config.toml
arch = "transformer_decoder"
model = "autoregressive pixel model"
dataset = "crops of objects in photos (Visual Genome)"
train_examples = 123503
image_size = 20
horizontal_flip = true
levels_per_channel = 4
vocab_size = 65
width = 256
layers = 6
norm = "layernorm"
norm_position = "pre"
hidden_act = "geglu"
mlp_ratio = 2
head_dim = 48
fused_qkv = false
bias = "none"
qk_norm = true
parallel_block = false
inner_norm = false
positions = "rope"
tie_word_embeddings = false
init = "kaiming_normal"
residual_init = "none"
optimizer = "muon"
muon_scale = "match_rms_adamw"
learning_rate = 0.0029
momentum = 0.85
nesterov = true
orthogonalizer = "newton_schulz_5"
adamw_lr_other_params = 0.0027
cautious_weight_decay = true
max_steps = 13200
batch_size = 128
epochs = 13.7
lr_schedule = "cosine"
final_lr_fraction = 0
warmup_steps = 260
weight_decay = 0.0
adamw_weight_decay_other_params = 0
Rows from block 2, named by matrix and row number. Rows with one number belong to one neuron. Each number is 128 + 24 x the weight over its row's rms, rounded and kept within 0 to 255. All counts start at 0. Numbers have three digits each. After the name is the row's rms in percent of the matrix's.
# gate: MLP gate (model.blocks.2.mlp.gate.weight, 512x256), inputs 129-171
# fc1: MLP up (model.blocks.2.mlp.fc1.weight, 512x256), inputs 129-171
# fc2: MLP down (model.blocks.2.mlp.fc2.weight, 256x512, transposed), outputs 129-171
gate.59 105:121137120163127123138110134114134130139154120094182145171122137144156107066097126125107153134123142137084174137115130148141155098
gate.60 082:132135141142111154131164104076137141125136124150141126159126119112111146090160129127110142129132121151093136114115139115160117099
gate.61 091:137083134147098124131091088128136136119156149128095103114130096103089144138112138162098161089111150108140135097115137164158148110
gate.62 075:144142126103147147117114153065142091121148117146122102145051105135085176152117136103127128106133141150126140146153148117133117108
gate.63 094:118112116140111186118123118104108133112151127154117141131133173131086100090133146137139117129109172115109130188144110089089121119
gate.64 093:104136140129106095118115105099123117131122130150148135129153102129122144131108152116136144125146136121087092106122098133109138105
gate.65 106:170140124122115125106179120072112141134131151172157122108160144102140147132124098159144111098075117121107165087162098127130091156
gate.66 102:148133135122118115126119147120147114138101081126077137118085095180104148137082139149096190100121106152116146123115120106111126154
gate.67 097:128145107119138113135110129091125087127127148126124078177158138151141136134130094142112158115127143138082166112119171138134094156
gate.68 096:108133115097112064144143170098103162143127124129149127185124126174128154143124124158145153117164143168132101174130120146110145145
gate.69 101:117125127147114140132117110102164137116150133115147130156153118129151102127154132130136147131164107125156130111161141144139118076
gate.70 098:113111125113115143093076093158081120099076129094142120082129168107138160122097124142113141109099122124091136141107120121099136094
gate.71 090:100141160098144069145103122088134101078115141120115111118123152143147123161121139104120113135109099112140122118127095130109179116
gate.72 103:127133084147174136148122165148089144124110153141157156100141112121064133125109077172186087127109070111115121135151114113146146114
gate.73 096:132119141134138144132125118121101094136129107124163121141117127135168088163153143138099115153090147141144111162117123121141146092
gate.74 102:124102094168173119106159145131125089120126136139152107119153182132146111142149147166145157121151068146130124134169139156166179122
gate.75 106:122132136159111119124142103134127063063120146145129133117178165134139160121145123160118118112166127126130112115124140167108152152
gate.76 086:104113148118111156128151155108121095155099129128119119139113144155097086104109074140143115105176134119165145102125126102141131167
gate.77 106:126109156119127070133137136129117147122149100144122139121120105119177134122171107115129177140168156170156134132163141127121137131
gate.78 095:128146139127077130149117099126096141113106092146132084130127174161104123106109137128123105125108097143115151128089153151167117138
gate.79 102:146079091137112153146075126120115128114136115133123123151126155124157143159087112135166148089101135195130065109084130178088137126
gate.80 102:122137146097149117110143135124159117172135124127096133108105170112113129106107148106131159084122098152112094095101118152105097123
gate.81 092:139161120106160136124170150166116139154101129171118106131128102137117111144135145068081096126130159146121125093133065132149121153
gate.82 097:156149112124116116154122112113160164113100140114125134149126153135101099149133125130121103126125147111097161098152139155155098071
gate.83 105:146112091104133142120110130129114094082115095145113122149042139136140139093133107167149133140107102143128089115150108153122130134
gate.84 092:182127181115170133137141142135102109136141162094125115119140122142065140188148160131128144135110151123133159117110111133123156095
gate.85 098:125092126127119186133134146110161123110146110142116117092153122104146099122114112163127146108082139107080078132112111142093133157
gate.86 101:134130110109174112115151111137160115129141174138134163148139080138129135131126114124124132156108126141138082164154133147119092099
gate.87 104:173120149138137132144140140087088146139112136184127074135142136090156116108125119063107155134133109192111103143100142121134127113
gate.88 097:141149137120163126120114088134150119108132184121182109128150122138125111123116130141122129094141101158124059066123151077111107141
gate.180 099:110184104095110119112146169143129141146145126120088131119143147075130118105145108108093090130135115136128170164094166113147079141
gate.181 095:098127090098132154110133102140144100120147150151137116145150139140100124146124136130163170105141097144112144158143113140093130098
gate.182 096:139106142118109110103103152123092151145153156139118130151151121109126140150119154121110090119164151142099110113119124120088131168
gate.183 100:121129169108148135156149122088150119087160151140155135132129127132126154119136099146121162136082129143123131156151115149168120121
gate.184 109:131131154156138122125116159115098176145129144134158093121111166126106163151118151116179165138169114112155168155123101129138105142
gate.185 100:120125133140101090152106118125141137137117154135120092174165107148141127137139135149109113139113106130126105130094094132179123089
gate.186 106:118135145177146135158156101122124100128104118128154088118181158114152143140106104167122141152126142147135126082091087145159111111
gate.187 096:155104145119142114137142093166122140124155140157181144171149157159138133153120126122136125132133111137098104104132095109145155107
gate.188 094:125147134094135134094125142160145109103137143151152139102127094119133100159118098146162166135115117126148107140162115134143135137
gate.189 099:123152134117168139132099162117131126133101110163125161103143172144143135083168083135148121134152089136146141112103090134129130130
gate.190 102:137084075143116145114144162121135201144100165165096134133123128127140155146123137139148141090140080128122124125100129141150073131
gate.191 098:133150162137082153135131145123135128103129122096150168158144106164125119076132103157100161136119144124089124099135158115110056117
gate.192 104:139122137117143087103133131169114116135136123155080106121161119158173117089101116111094095132101165152094145120143106153133110139
gate.193 085:135079121107131112115101182141151104137069182148109117139133092118119064151163089150162136150109149131116119113137136161148152161
gate.194 099:156095162120111132120118120138128137116158118092153165124126096175106128088108111098154156118135109136149152108141126150158089113
gate.195 098:142101119145091137057146142110137140119107146128087181126163133184106099147133139125111116147111129124131125150152084092093180099
gate.196 100:127128139102142189102121143093080110125150130119116157126146145121189086102106130128074131070174176157165131138114119167084119153
gate.197 112:162106096129134084130111114115129112068112093143145083164155113112145111130147087146094143162099155146147119104111156144138137126
gate.198 081:161107129155126162123128135185169062102126105082112118108131137083121108162166138100089131125113161149156113121108167135093151168
gate.199 099:139115135149126182150130080175106151123116110106150116147159131172114122110091146139146135165114157162157139112138132128127137107
gate.200 099:148126174130140114127105131076112163125096152123163103124126113113086120108074143136113166101099169121147114146119118122146130134
gate.201 100:139134089179120132117153109111125143121120135119128101104140110125144149097093089130111131126146124162142160137172134147101144087
gate.202 103:132130145126151098104145156107129112115126103117133119131098086141118123121064098134174133094129123128164150125149175116114150088
gate.203 112:128132123142125128138102161157149165096124128102099157117101141165128129172137149149107157101154127150148093102115131140155100066
gate.204 102:100145119069123097088117139073140121149147116100169114135120155120147098159164143125146139119131145132113113114093129114109151130
gate.205 110:153146158141084110111112165150109105125103136140123125158127120069101127114118144138135152113119087131120143136200117110146117155
gate.206 096:138095156089071162162110159117106109152137156137137070147147118129118122134106127153108131138103118158119143109150114152136144110
gate.207 099:126126125164097106104104102157149133106115124065135103122160141151149127125103137129129147124159105131160106116110125179125142148
gate.208 101:155081138124113136156172155121085135136133070130149117113135159102151119165155140119130154178166096113135151156126168148156095138
gate.209 087:180148122097116133137072124102109059130134148145139074108121124090149111117117148128129122113106139157112128128105149167121138141
gate.210 098:129127122131149136111129082072089132122115111169087172107115164180099119126143101137116138135134153129129108119107082115097119131
gate.211 097:127148173163133143131136068094109179150115101153111144139129144106121119099145118152108111136127136104121173086098117138115085143
gate.212 096:152178122128099124136120125141133131127141084134094154140116143101118136104140124155139138143160149178139149120145130122111120104
gate.213 097:152096166133166108115155134138130124128123138093126129108117145115080156149148132150137095095114137142179119134154134135159140123
gate.214 098:115153133108103150125140108121147077106147163150167105142131126097143147145127129133109119101120136123142122141149114141113163130
gate.215 102:165116110126147161113129170119065094147149114126084146163135148151097157119179148113158139166167136126155084108120163147124115104
gate.216 103:166110127126125111153093115154159144121152133102125138125104105079110135133108106114118172134134110096124085136090140165170106087
gate.217 106:085111121154118128106108133130105137118116117171145070102133150120109119141127149149116129146119130181111112119142181122092116152
gate.218 092:149116141116115133137124144157112120136113108134051116161144150123169109119126151156157175077162093109128147149152109082112109135
gate.219 098:136105164099150134128171142146143135159137117120095140142126116148116134179103147129124106085110126145135127129068117126146125150
gate.220 102:124140119143118109155115124155129169147108119124150156158122167099131072132137160143156135108090105104135168103150169126105114130
gate.221 110:114109125113094097136106083154146117133126119115127159167131173147156115109170101118122123115161087146156117146124165138127133184
gate.222 101:119159156118096083154191164118148128097092140125129143096123143123145083119105135123133090096159131104123092113137131136158059117
gate.223 103:112138121125138122124117161124119174128117188139134151143134144131121142070161149168083126146159164104145130173112119141135124086
gate.224 097:148136110107121119106112142107168119120111129102076161103144180152131153109128169157112152128160120116111164177087090136159140146
gate.225 098:129084159131135147146168119064125118132154128134125091121130155144118123129105115165134104135127165116123136129132156112130177121
gate.226 095:098159121068076129069157139119101089098123146141157108122181127094095112155158094117128124089127140099135124121146153145153139132
gate.227 106:155131124083135102112088053105138135124104117130148122092139135137124128135141118111090113146177129118113120121158143144144153097
gate.228 107:117105112136116083150113123163136116173119149136143158140157165103123108172110149099118084127195119080127124073116119143135105154
gate.229 103:158128154107101126080147069138134132134114128138070153111093143120155104124137126122154114095157140144100110128132125104110176178
gate.230 102:157100148116119159137094113138154149139090150125128104134154129166099141124127094081121111136153138134175130145106192161115106143
gate.231 106:135159126143084112104116132130152136147131146162129087102137147110158115152097063095101158130146126112120110116119142116081109122
gate.232 103:123124152107142139116134122154100132082118196177121117144095159135090111127144163117135149139129155158166106146149126114106111127
gate.233 098:122097157130100137115141142158157143147124077127132152147105086136151158160148114162148136090145134150140121135132168103095110121
gate.234 108:112136104164106130108116090151109150107148162085164115114125127111099126169146099125116084130136138102147123119140159084084169146
gate.235 091:118183153115121160103097156122139080133127126134116094132176128124154130153155112160156110165170129035097099138156133120108142089
gate.236 103:170103132150098138152115131136127170152119141170088138116155131119118133112087121146090143112123131132097143108138126130150143164
gate.237 106:131153129128175174157102161170129126129125131115103142110127139128147143140173110142076120150076074122145145111114129171069126145
fc1.59 109:158099142101128112141137143105150127136153110095142127143117102096139162170146104111119108096129129124133155139109078131147089124
fc1.60 074:152101147133114134118123168115110144167160095129105161122140147072114135139128116120109116127141192145110122121156120119071102090
fc1.61 083:138131147094145114121153105146166089124067129121108119132137130116112157117157090093138114094101130067101113107146140151144168130
fc1.62 073:173130145191138129110135114122128117123197150145081099156132133130181136117107125148092093073141122110098136150135115114113137139
fc1.63 096:153090132131091108088139160111136112163143094125142145154139102099140161118126103094142162126160152143148149081099142148120127151
fc1.64 104:124127125165139128113166103140141133148140115135123150090143140180072125165114095152159133111144081149075144166088145148114113143
fc1.65 090:164152133114088145118144168091149107136143105107112158102134084153105131106141202150137154133164156150116074142113149121158150128
fc1.66 079:101149117123069109163109111124103147149095093120137139119142106161116114117124097109136171123089103101142087094115122101129133138
fc1.67 087:137144095188139119148100140137150133128145140097146159136129123155114144121153135190131122123102077120129113131151140125086157073
fc1.68 090:094128100114137139109135129123089155148144167151061131125124168102131145092169105095111071153126139140149120133101124155166139087
fc1.69 106:082142098127116065143134149125184155153191142115096131150121101105150142121139149123144131117128093156114115101091103125105135104
fc1.70 101:134135112160123178152098112114151130102140138136109126112140161145153091085140184092121150129145154152131134159100133105130141165
fc1.71 078:068131138106171170105124104091127130086111151157120127115154165117134150141145096129137140125113113158107111133189125117091162134
fc1.72 103:106099125094085128136119135143146145165170069124127132153195138136083135117144123179112131173147126104099081103127134128132157141
fc1.73 090:123134125149146168100106118131127096139104161141149110123088134126077097125104125140104103151071121133142101128160142132138159129
fc1.74 093:118128171129148129145148123103119139149113162146122120142110101097128117142160121129103113166127170102130103101111107152124172108
fc1.75 098:138114094083140154157106161125143179164131130132126148160076100084124115122111127127070123134102143148111150089103124115139121149
fc1.76 085:144140136112154113131172150117112146124146114090079151085131110081141132093150138121134150110117119181156102111126112116148123127
fc1.77 103:152149106102121129154140122107095141135126137071125106120121127112161118128151113142156119140148106180111123114114134102086162134
fc1.78 096:124116105112185168124154140108114122112144151120109135163128123110105163161131116128143095117132102143160128167153128151102141147
fc1.79 102:145135158128145139113157143180135129139103122110122128158099076151119119126118158135113157154148119121126186102143123105155122172
fc1.80 105:117110111130157154123129171136082136136108118101123114118121140149065151121104106115123139127132139114099125108100142097121184113
fc1.81 082:105134134131164104156175144134140146147102098127128138124105111104153120145103124114150117099125146081141126188131068091126154113
fc1.82 109:144123128156156081133129144135134144100111098119109152173197122137145080142128162138138132148156110115113094135100123107149116124
fc1.83 105:169111176151146142166174110133132110156123139116106105126127132120096088129104130104138119130112198147121125113147095086105136120
fc1.84 076:146097104091110134125126144120107106092129147150120128117127110116165114112111108105148142094098142094100131117125143112153110112
fc1.85 102:154140089131124137101091168125124159122142123151130159128148113169109116146081119128088158134164139182127154150139148136133131146
fc1.86 103:105147167151125130106098120098124099107127119114096152124133137106133168146144129123113154116091107114094150169094135141139147119
fc1.87 117:165113134110135128156117149126150104069102129165164096144144185114148107109120132141127123145164167114192126124125114097121094111
fc1.88 108:118127083120124143160098143128095122097125140149122098107111106093127126133199122114121163109117118128124158125050134136111094070
fc1.180 105:130127151127164133123123131118103151108151106103115103094135121140091181101114134103131169103117151183150149141109135138105163136
fc1.181 099:105120125123119135148121122125101149115161170146158177107103119153128121159190146111121114126143195152076152109122146133099163134
fc1.182 092:124136110133151140148135107084134128132116122140080114090083132136136135101075132129126177106148129160097179112101164145153123080
fc1.183 101:197172150118168125140115122136157170111116106118138120113129121135118135116116115129171092134124137137177141147115193109140130159
fc1.184 098:112105088137130119101114103108153106139183140098144107131103110116125099126141089111103149128127114141118147137121090113131156109
fc1.185 098:120117144103138138179133101101111022122086108143132126155112137122172117108110160142067110134107120121152140120156132154103105109
fc1.186 114:168118146114119098151129108112108101115090068105156175119121135142179104107129132099150128160102117113126158158134148129151137131
fc1.187 103:105101061111129111158151105133145175151103127144106147110129126129099126157137145128104179135108142176145102097121136140104119125
fc1.188 102:170153104112138117145140152112122117141120163110172101120070152100117159079101140136164133105082108100157147141117127135128090097
fc1.189 103:145125160094128154164138104124159135120148133136129164146115172127113097114109121162112146158094110150156145169120107120132083106
fc1.190 098:118154161119145137136152113111170125160125156091138102162097119130139144111138138117119155123141159142160141122164135150106120160
fc1.191 114:185132150141104139094140137145118131122132136107136170134147174144116159126125098147145120124148095147142137077135095129100099146
fc1.192 098:092177106116115083095080135140094138170165100115083160150119126128131131119147182115093153147131107150146131137098166156111118137
fc1.193 074:112116128163146158160132157104129131141122178099121136136094118142091107133126151130101104133124130178090158102115150070134110112
fc1.194 087:113135147131158129144104122098177092125126145107146134158091154115114157190159105117155123124140174117143139144122087159144110117
fc1.195 104:151131121119100122119137132161149141115124186152108148146145129138085141139112146168101117125136123158096152159118089109109138145
fc1.196 107:111111133112126141124149113125136133140106149101143143136150226148125085118105149068139138136136183120101101118094134161184164161
fc1.197 092:131089128129115160134134169099080138090134155116130115109115117176126128151166108133118111124146136126131090114126122089119102148
fc1.198 069:116120179125140090132172090111112085079139167146108110118091087131141111061107154105130152136108098119172098112176137139094145148
fc1.199 112:159125120095108117112150148151159119089111094133111133157083110095135115164111151109131128156147149192136138144124107135141084168
fc1.200 107:153100075143100081124147136146160074165063164123132122145124134132087145127150120119113110131165139112119131085126125120121147139
fc1.201 104:109095134124098123109145140155127087101138093131123149160098132138149101121134100087140143104124152135140079141120121127137134127
fc1.202 106:144085131124082130147163116133157125153080121146129123141127119130119131146149158127130128117101136158166122124145106124170091186
fc1.203 098:131106125101138136128106124108146193101111175135147096119127124134086141147132139162202137152133108143117133123131099088123109144
fc1.204 108:126065138116099107127123123139106146087135127135092158149126098165139103152125111113128148161124114146137154148112117103143115175
fc1.205 110:117142163144154146115123136145164162142146145153122094066130147154178107107171110130152138147110136145138143163125113145125127095
fc1.206 092:126163145136139095092110165120128195098139158105118139085141151144105166109143140124119120105135116149174137130105158121165100107
fc1.207 091:100108096095106144109124136164119110099104091142081116103141130127142121117076156092110116143159099132156172160134117118137103122
fc1.208 110:161145135111127122123163154142150135130118138122120151125128062172116138112202148118157114085114134111144144108116082103162092121
fc1.209 081:134127110103154132093169119123112128125144118129120100106095098137125147143134124122151161120127128137113116109134171116145162105
fc1.210 100:111119130107152101175117132122145095146140138169144074140116130139130161112136120100123145115151119116135127138128147129135087106
fc1.211 092:110125127134122134137139119156153066173143166133138136153117124159143120184108137125106161082096155170147118126139109145151126147
fc1.212 093:145151120103125100162119134123075104145116105101124169105129157106127106126119121119143161101128115136144110122125131089144155172
fc1.213 099:115123134168186110099086151168103129126141148143129143139137122180119151170129091142124117125130122085119148120133137145113119165
fc1.214 101:150084114189136121085123110124150111130159148125151119138158103115148104137082099145137082123138121066140101122094111117131137125
fc1.215 106:134111125102132125108110140106116117119140138126102119096151105121131123138096118180148169103103165140165133108118151162077162130
fc1.216 108:159134091124111088128145133163140118118124102136121135135124119133113149133129160115101090140083115149120113087122092123117134103
fc1.217 098:123120110136096107104142129102172119139074136115071134089126114109110088198187124125116105135165143113134099117133112143138144126
fc1.218 078:099124121118110157108134105150194109154146117122145128127109113161085153167128160188162117117138103153140156106153143144151098090
fc1.219 107:112125111203118140094149169107117107160111104114102122123138100109138162169184120135139108163106118107143125143137139138110114133
fc1.220 110:158160110089154093128107115144126122178136085131121142080094160122162141189088112118144095155102095063125151130143101138108152158
fc1.221 121:130119152134176138160118108129138146085159141131153180141110155115134101132126069112119165157121131157071116116112136086115116108
fc1.222 085:168113131144149182114105145101139108114099140099152138154134135152136164147168133134196110144103134139143155117136066098117138168
fc1.223 101:124157113048128121134112160094153132108105117122150154147135149121102139096165147118101112129116097094152112124153132104140133112
fc1.224 083:183111140138125137122131103167139110080170113133160142124116097098106154173126119155116075165099119124111067092128148173105115131
fc1.225 096:148156116159137118123108138201097133133097095121147138095122086117132098129089132071118122143121153141112144116080167111132119115
fc1.226 093:136109127114140117137146084187116075151168106144163143145130151119142155117140166136112159142093124080119149092175155154163124160
fc1.227 106:108127135136141125154121147148095103111159105121168120099103116117127075168109138141104092113117157146076084109137086133141136117
fc1.228 114:109089107127119125162129185119151123119139155129147124159144124152134108138147122110101122102145129093132098094105142153143148137
fc1.229 104:166106163117129165147158109081100143091107142118109176140114129117138123149131155092158124136086114131134102107132160083122130142
fc1.230 109:135077114095141162101095169131158149084151085110132148078071110100134132102125119100150125105117097115140150142159117161151146132
fc1.231 101:146133115162096123096163123136117153116082102145097078115182116112139112132139146157090138165086130152128130138174161156126116149
fc1.232 099:123143139116157132106142117117136082126157121096121122118147128119126103104123128118126141097177115107130189128129158104135076092
fc1.233 112:116145099112168116112121149146123133127134158151147106176117132140114064137140091134125132105148148113132121134117114119141124126
fc1.234 105:119128136112162123119125122110122123115114103111084113139111094135168122079137089173176190098146092173166110152122109113155148144
fc1.235 083:133157101149136160093142122139139166095088126102140157115139074154115145136102116094107132098138119128131122155171139115138129114
fc1.236 106:119130137137124108109125147098107149121134167113135140163145109095132160132125143152143126128151106146098124125165129162155105122
fc1.237 101:168127128162149125080095086105128119085159099115135107116126126136122145089103166141120155154100132156111086098089200131155136171
fc2.59 106:129178134128138143123183175119151118100134118132101164142119159149122121120147092133120132161131105127093123108160145096143191146
fc2.60 070:125142121155157125077110165122131121187149121166101106125138141115120176126095178131136149104148145136116148095091136110150089145
fc2.61 085:116141071165145085128131098119103081177131134130175172088150109113087122121131131156130123141106112148109119167123148155096120159
fc2.62 062:136159120142135137114141118120133103094140148137107126101098117102153151124126121128133091124138142092116117105103130164144146128
fc2.63 101:116154127107102124114117107116092096106101127095167123120141134139124122122126149156168100124146131144085130145171109137173108118
fc2.64 100:100137123113103115107081084154126133112121097147116105128114136138124135094109126108069119101110150114144104125157125132105133106
fc2.65 103:152108093121138097132159126108133128123133126137173142118135133118138118130102124127173124128144114124117101132129082068146145120
fc2.66 093:122162140180154133115124072125124145145110086147105160123142125142157108200152095141168115162122127125151100118099097127138118106
fc2.67 084:118128187117099108110155119149143115130101108120129121100095148121126094153094091114131117137124104106087144127106159119104119128
fc2.68 091:110102129106101135118095149096123121164136143117127149125133144126129094165111109112107077108168154127155148108187121123123120115
fc2.69 107:134110150122116141123145110071130136130149119101142102095149091094114133121126148141162109122137125156112102094154137156158118160
fc2.70 101:118186159126129105151128108088120101142116123129138143132144099198106133122146095147142103129145104128132143092122126102162158119
fc2.71 082:102112114117112110109119112122138154188143136114127100132139141179158110133147175132117092159107128102108152135114114133097132131
fc2.72 098:109150140147166143100115134159077125134153164168157104096120085117139140101145132159152116115128124111174136114153153112133131104
fc2.73 096:091118136107120103093177113079154124126138148177103102154114126148148089074153088144131147121120153141096155151138132131133139121
fc2.74 100:125114122197127129130153139124104097149084141124148095095111165143096100199137117182131171113124083123118144141128185115094129100
fc2.75 104:144121157167128075141187104155125122113119111149145138132152143123182134140133139144148172107109108140169132091112129178099137138
fc2.76 079:138163123171112129099087133150147125179103091127138090138164126103153110135108096127154138107133093165074118131143151147177120113
fc2.77 105:177095130130143151111146116158166159107137133155133145146094117147109124155135095081068141071159166091123148195157129103125122147
fc2.78 098:146189139156115150106090107143137164124119148086109137062135159132154102133164146101148143117138144149108104142109108128151124148
fc2.79 102:124098126125129167141115053111133144126130130115123124155117161137123137135148141137157148161119159145141107120094113150125161113
fc2.80 092:120104133143134087110172146100158114120137132101099088186120179112146108133141102152188176148171140131149169141123145155149138159
fc2.81 085:113076137184121107108141097102146128115150113112168161116123150121125152115089110089183105115140122119184118101102150114147144105
fc2.82 106:116107119069105114116131111085127129165161121129115120086083139123122114107157120145152080090098147151101157126124148138114120120
fc2.83 109:118147115127126122110089108139120177135117120156140148116114099148127181109098173151117111127166087157121138148103103119141145127
fc2.84 083:165120131114131158144090137143111185143148139105158135145148158099162103100069129117170134128139151115145166111096130113095142102
fc2.85 107:107116117129127139132113122083135141126109147143149151149136127113108139117151149146135144146099161148107146126119150094152126141
fc2.86 104:147094099133133098117181140140144119125145110136152081117126105111123099114153142128156118156104128150154104129134117099122134109
fc2.87 111:102184129176127155186142139130136147119115146100130147130109130117161112140145121087081166135120107120112169126103102106163169133
fc2.88 104:115115158139155147104168129106151102123125143112112168161141143118153114137055126124116137144162089119145140127159095116137134157
fc2.180 105:100092137149109138116094127076142113151095104134112146148088116080132101116124088126103129133127117101140123114169129096109104098
fc2.181 098:122125113103156154131146122120137115143126128090130112077156174133163117169136149123124132109121170119128173104088112120113161123
fc2.182 100:108094105149102107157105146135151156132109137129130118136124160164121100128150147102131145133161147155179105129133139150133110160
fc2.183 105:098123136098096118126122156107138092139083125127125164143134104111116127109139168130124112108145127107116152176111152134110142140
fc2.184 118:137154153111112128161129099117110114126118159175132141135176113188178144139119120094115142128117125099115124119142145107118120131
fc2.185 096:114119173104132137127128137103139115069123128154130098101135170120092183145095123136103113182086119112115113124110084140133122133
fc2.186 106:114116106128164169130129172096107152162095172097079139181135116129123139118095116149122125121123108124085104148127139151159112128
fc2.187 106:158114150129121137137097141140127165148111100108154132102137119144190117123123130144126154139160105148102141118132061139130143147
fc2.188 098:118112110150122150136148122188149116124122117145077112123118109149103081157148159124147115135120140116099144108115143141133167164
fc2.189 103:146155126110097086094135143135110145123089124097106100148133133135085139114133134106102145136127128144104136109154151129058111122
fc2.190 098:100162113177112116119144134156127132162187108150102172121124129133160108098108101116109164161159086115155135103135136111163123095
fc2.191 102:111128171146130096158093092120145126134143124161131085127115105130135124144144121100134153117127114115111153144125141123134107126
fc2.192 098:134079156127110149108160133072151076096098144134142116112115094109128136137115094185160134167116110101171106143132136102147137144
fc2.193 070:101121139135118108143144151101113164098134099089128134128134124153083123159084157186122136124142157142124153067127099169171111135
fc2.194 097:208112160116143119123152135155141117151175052132148156134120098140163115097100142129127139108180137121160096157113159123121135160
fc2.195 098:190167145138105150110091147146120105137120099087144115158156134099132167098150119083136107120100158125152106109115151096144139122
fc2.196 108:159125161138171118106113169119123115156141151183129107113128111134085110120101138121150129142193102104153130164149126132114104126
fc2.197 098:123097097088111109151089107144121114142130111141154159146143095132159122132148106124130125179095164163145105158122117127084095127
fc2.198 072:088136135103113098128127096104161102111119117141157114116153162138127078078120142102164119132141110122167153129133127095096166116
fc2.199 103:110117113157103152075105110155093120127146131120122148117101106159106134087124128110124124162127128127104138126148134126126128157
fc2.200 104:097112150126122142163149117060143194146113113139153116188164141142120139151110125118127155117160133116145109157114152136115135129
fc2.201 104:138165137124129163142122130111083118115109142089162136110114104128097162125112126139123112111130135161155124197144159156107121089
fc2.202 105:115133110145133102207114158145141106129170113096161117148118129110158137091127107121158129133146159077127155144126132131109112090
fc2.203 102:138141125135131137121127120117108098132138144109180099084136136103099106080132116093129132138095110115135119142120155141087140153
fc2.204 105:118153109124114163116123178107132117153128103148148123136140141113126136097081127115121115109099145087152138095141137172105117091
fc2.205 106:148153109109129115112113130134072101135143122134125164165144082141104151104109164133091151113099137129146139128093115184142101136
fc2.206 092:119146128129133138136082132108081128101122118144161112154098135127106118154166164149118132156166113143170165128105132116122146140
fc2.207 097:094112144101085154138150130166151169151114104124085102137119102113050123107157131144128103129123117133152080101151151121141154179
fc2.208 101:128115117107122140102111075110111123081105130148115143130122147104142129106099130125164069102127119118165130131129150130106088130
fc2.209 078:134161113112130131098110121127114105128110127074174129109189127111171123178141158119120124136166117112120148140151116153127112125
fc2.210 097:089141158111120135129133141102116125122096106143121180141142134165136136159135096141154128107095097101144166129099118116104125141
fc2.211 095:117170140111108135169113126091126155153165125115160084135140165087131150149142155139114123147118152111145131136101122138110154162
fc2.212 101:113086129125076155108141114113082120091132122145147108188097137106131137167149165137117111154120097132151099159141162134132141128
fc2.213 106:119105130139127168128151141080123128125100069159086104141127146126152123133126087143148156135095124133138078164100086119154066158
fc2.214 102:135152119166157126177116134129122143105128166140087111097139154147125133125130141136158139138108142120109147124092156161116138097
fc2.215 106:131141114100093109103117149173115120112107119121189158075155126141140130179128125120160108143124134119106126111150104138116150149
fc2.216 098:125155162123130143122143107146119123101116144122098112142125160125131130096110126136160134137133090123150161169169130155168141149
fc2.217 105:162118150136145138134146178134110139111125126089134148152104095131124153106138169130114133170061114131128128133119153120115112133
fc2.218 076:153098127132110132102141138123128108126116113127106074174121143086138081080140170098113114112156114103127125105128129110138141104
fc2.219 102:110098109117143145136101088137112131128133135090127152112159147127135111107122139118137069122141138141162160117142118163105165143
fc2.220 098:165111114110144120129126115161123122074159182127089089072162129101123110097136124137151149084149126168096149199114177186150107128
fc2.221 144:078086096073077097130146152120138157146117124117118171160116095145165127091124138124129123119132104087156115140090120137129144137
fc2.222 096:137164132094101122159134139161150134133112106113114145130077147128143120170117138077121108118160097102177114131086127101118092147
fc2.223 099:122141118174126127140042093142132081205157091119098070107117117108083131129137103136151142119114129142081118113082150094118154107
fc2.224 087:115164142152135073112126110128137100118157137119094102135131137143116138113153157147120134122080077156105177105096120148127142146
fc2.225 102:161130113094088126091141084131138101167047157160141135133166137144089135178156103156106129130138107139160114115124135138113133120
fc2.226 106:092143091139131172126132121092151108139169089095163153140121129112092141176133129140148137152084108159126139147090134125128119129
fc2.227 102:151113120121129115125137182112127125119187185097142095141112130127119145118149144114119123133114036088143173093138140105139137135
fc2.228 107:131153138157130135107074099140131100156130131144122132112151113124109179130144119135114106144093132140099109129130131101127116124
fc2.229 101:093116099125165099085160141115129115141139117161123067132121135160122160099094104091100134133128178144156092141133080119166149142
fc2.230 103:102134141152122136170163159096115113128126123131115120116117112169141133117115151154158162131140154172091165130154118103129121118
fc2.231 101:136106112140151165081127093122126106112175123102164109115145080135121104088140153137151189076094118143150133134138151151161182065
fc2.232 096:079165114097142123114112130114065130170119104164148101151116060150148122159141144126117132133132134103153135099132119153183130154
fc2.233 099:092133168149126154127157096115105106119193109126144148078134069108113099128135124138113113138152114146167127165151123113131129115
fc2.234 108:092121116135131116145166139124152087117099137102148117110117109072108157148147122116123117173104135102144116110172173094180158124
fc2.235 082:153187123109113144148112091145156101120104164146136125165104103100136152152066112153167127099096123121121129141115127131137155110
fc2.236 104:150169088174171141180148090136134119167166132118154149121101105087119109102125147123117145110148135122108168164170114114072088132
fc2.237 104:146121101134096106160164146161120120156106095134166141138115124098126124151158123050115099149142118121135097083150151159128080114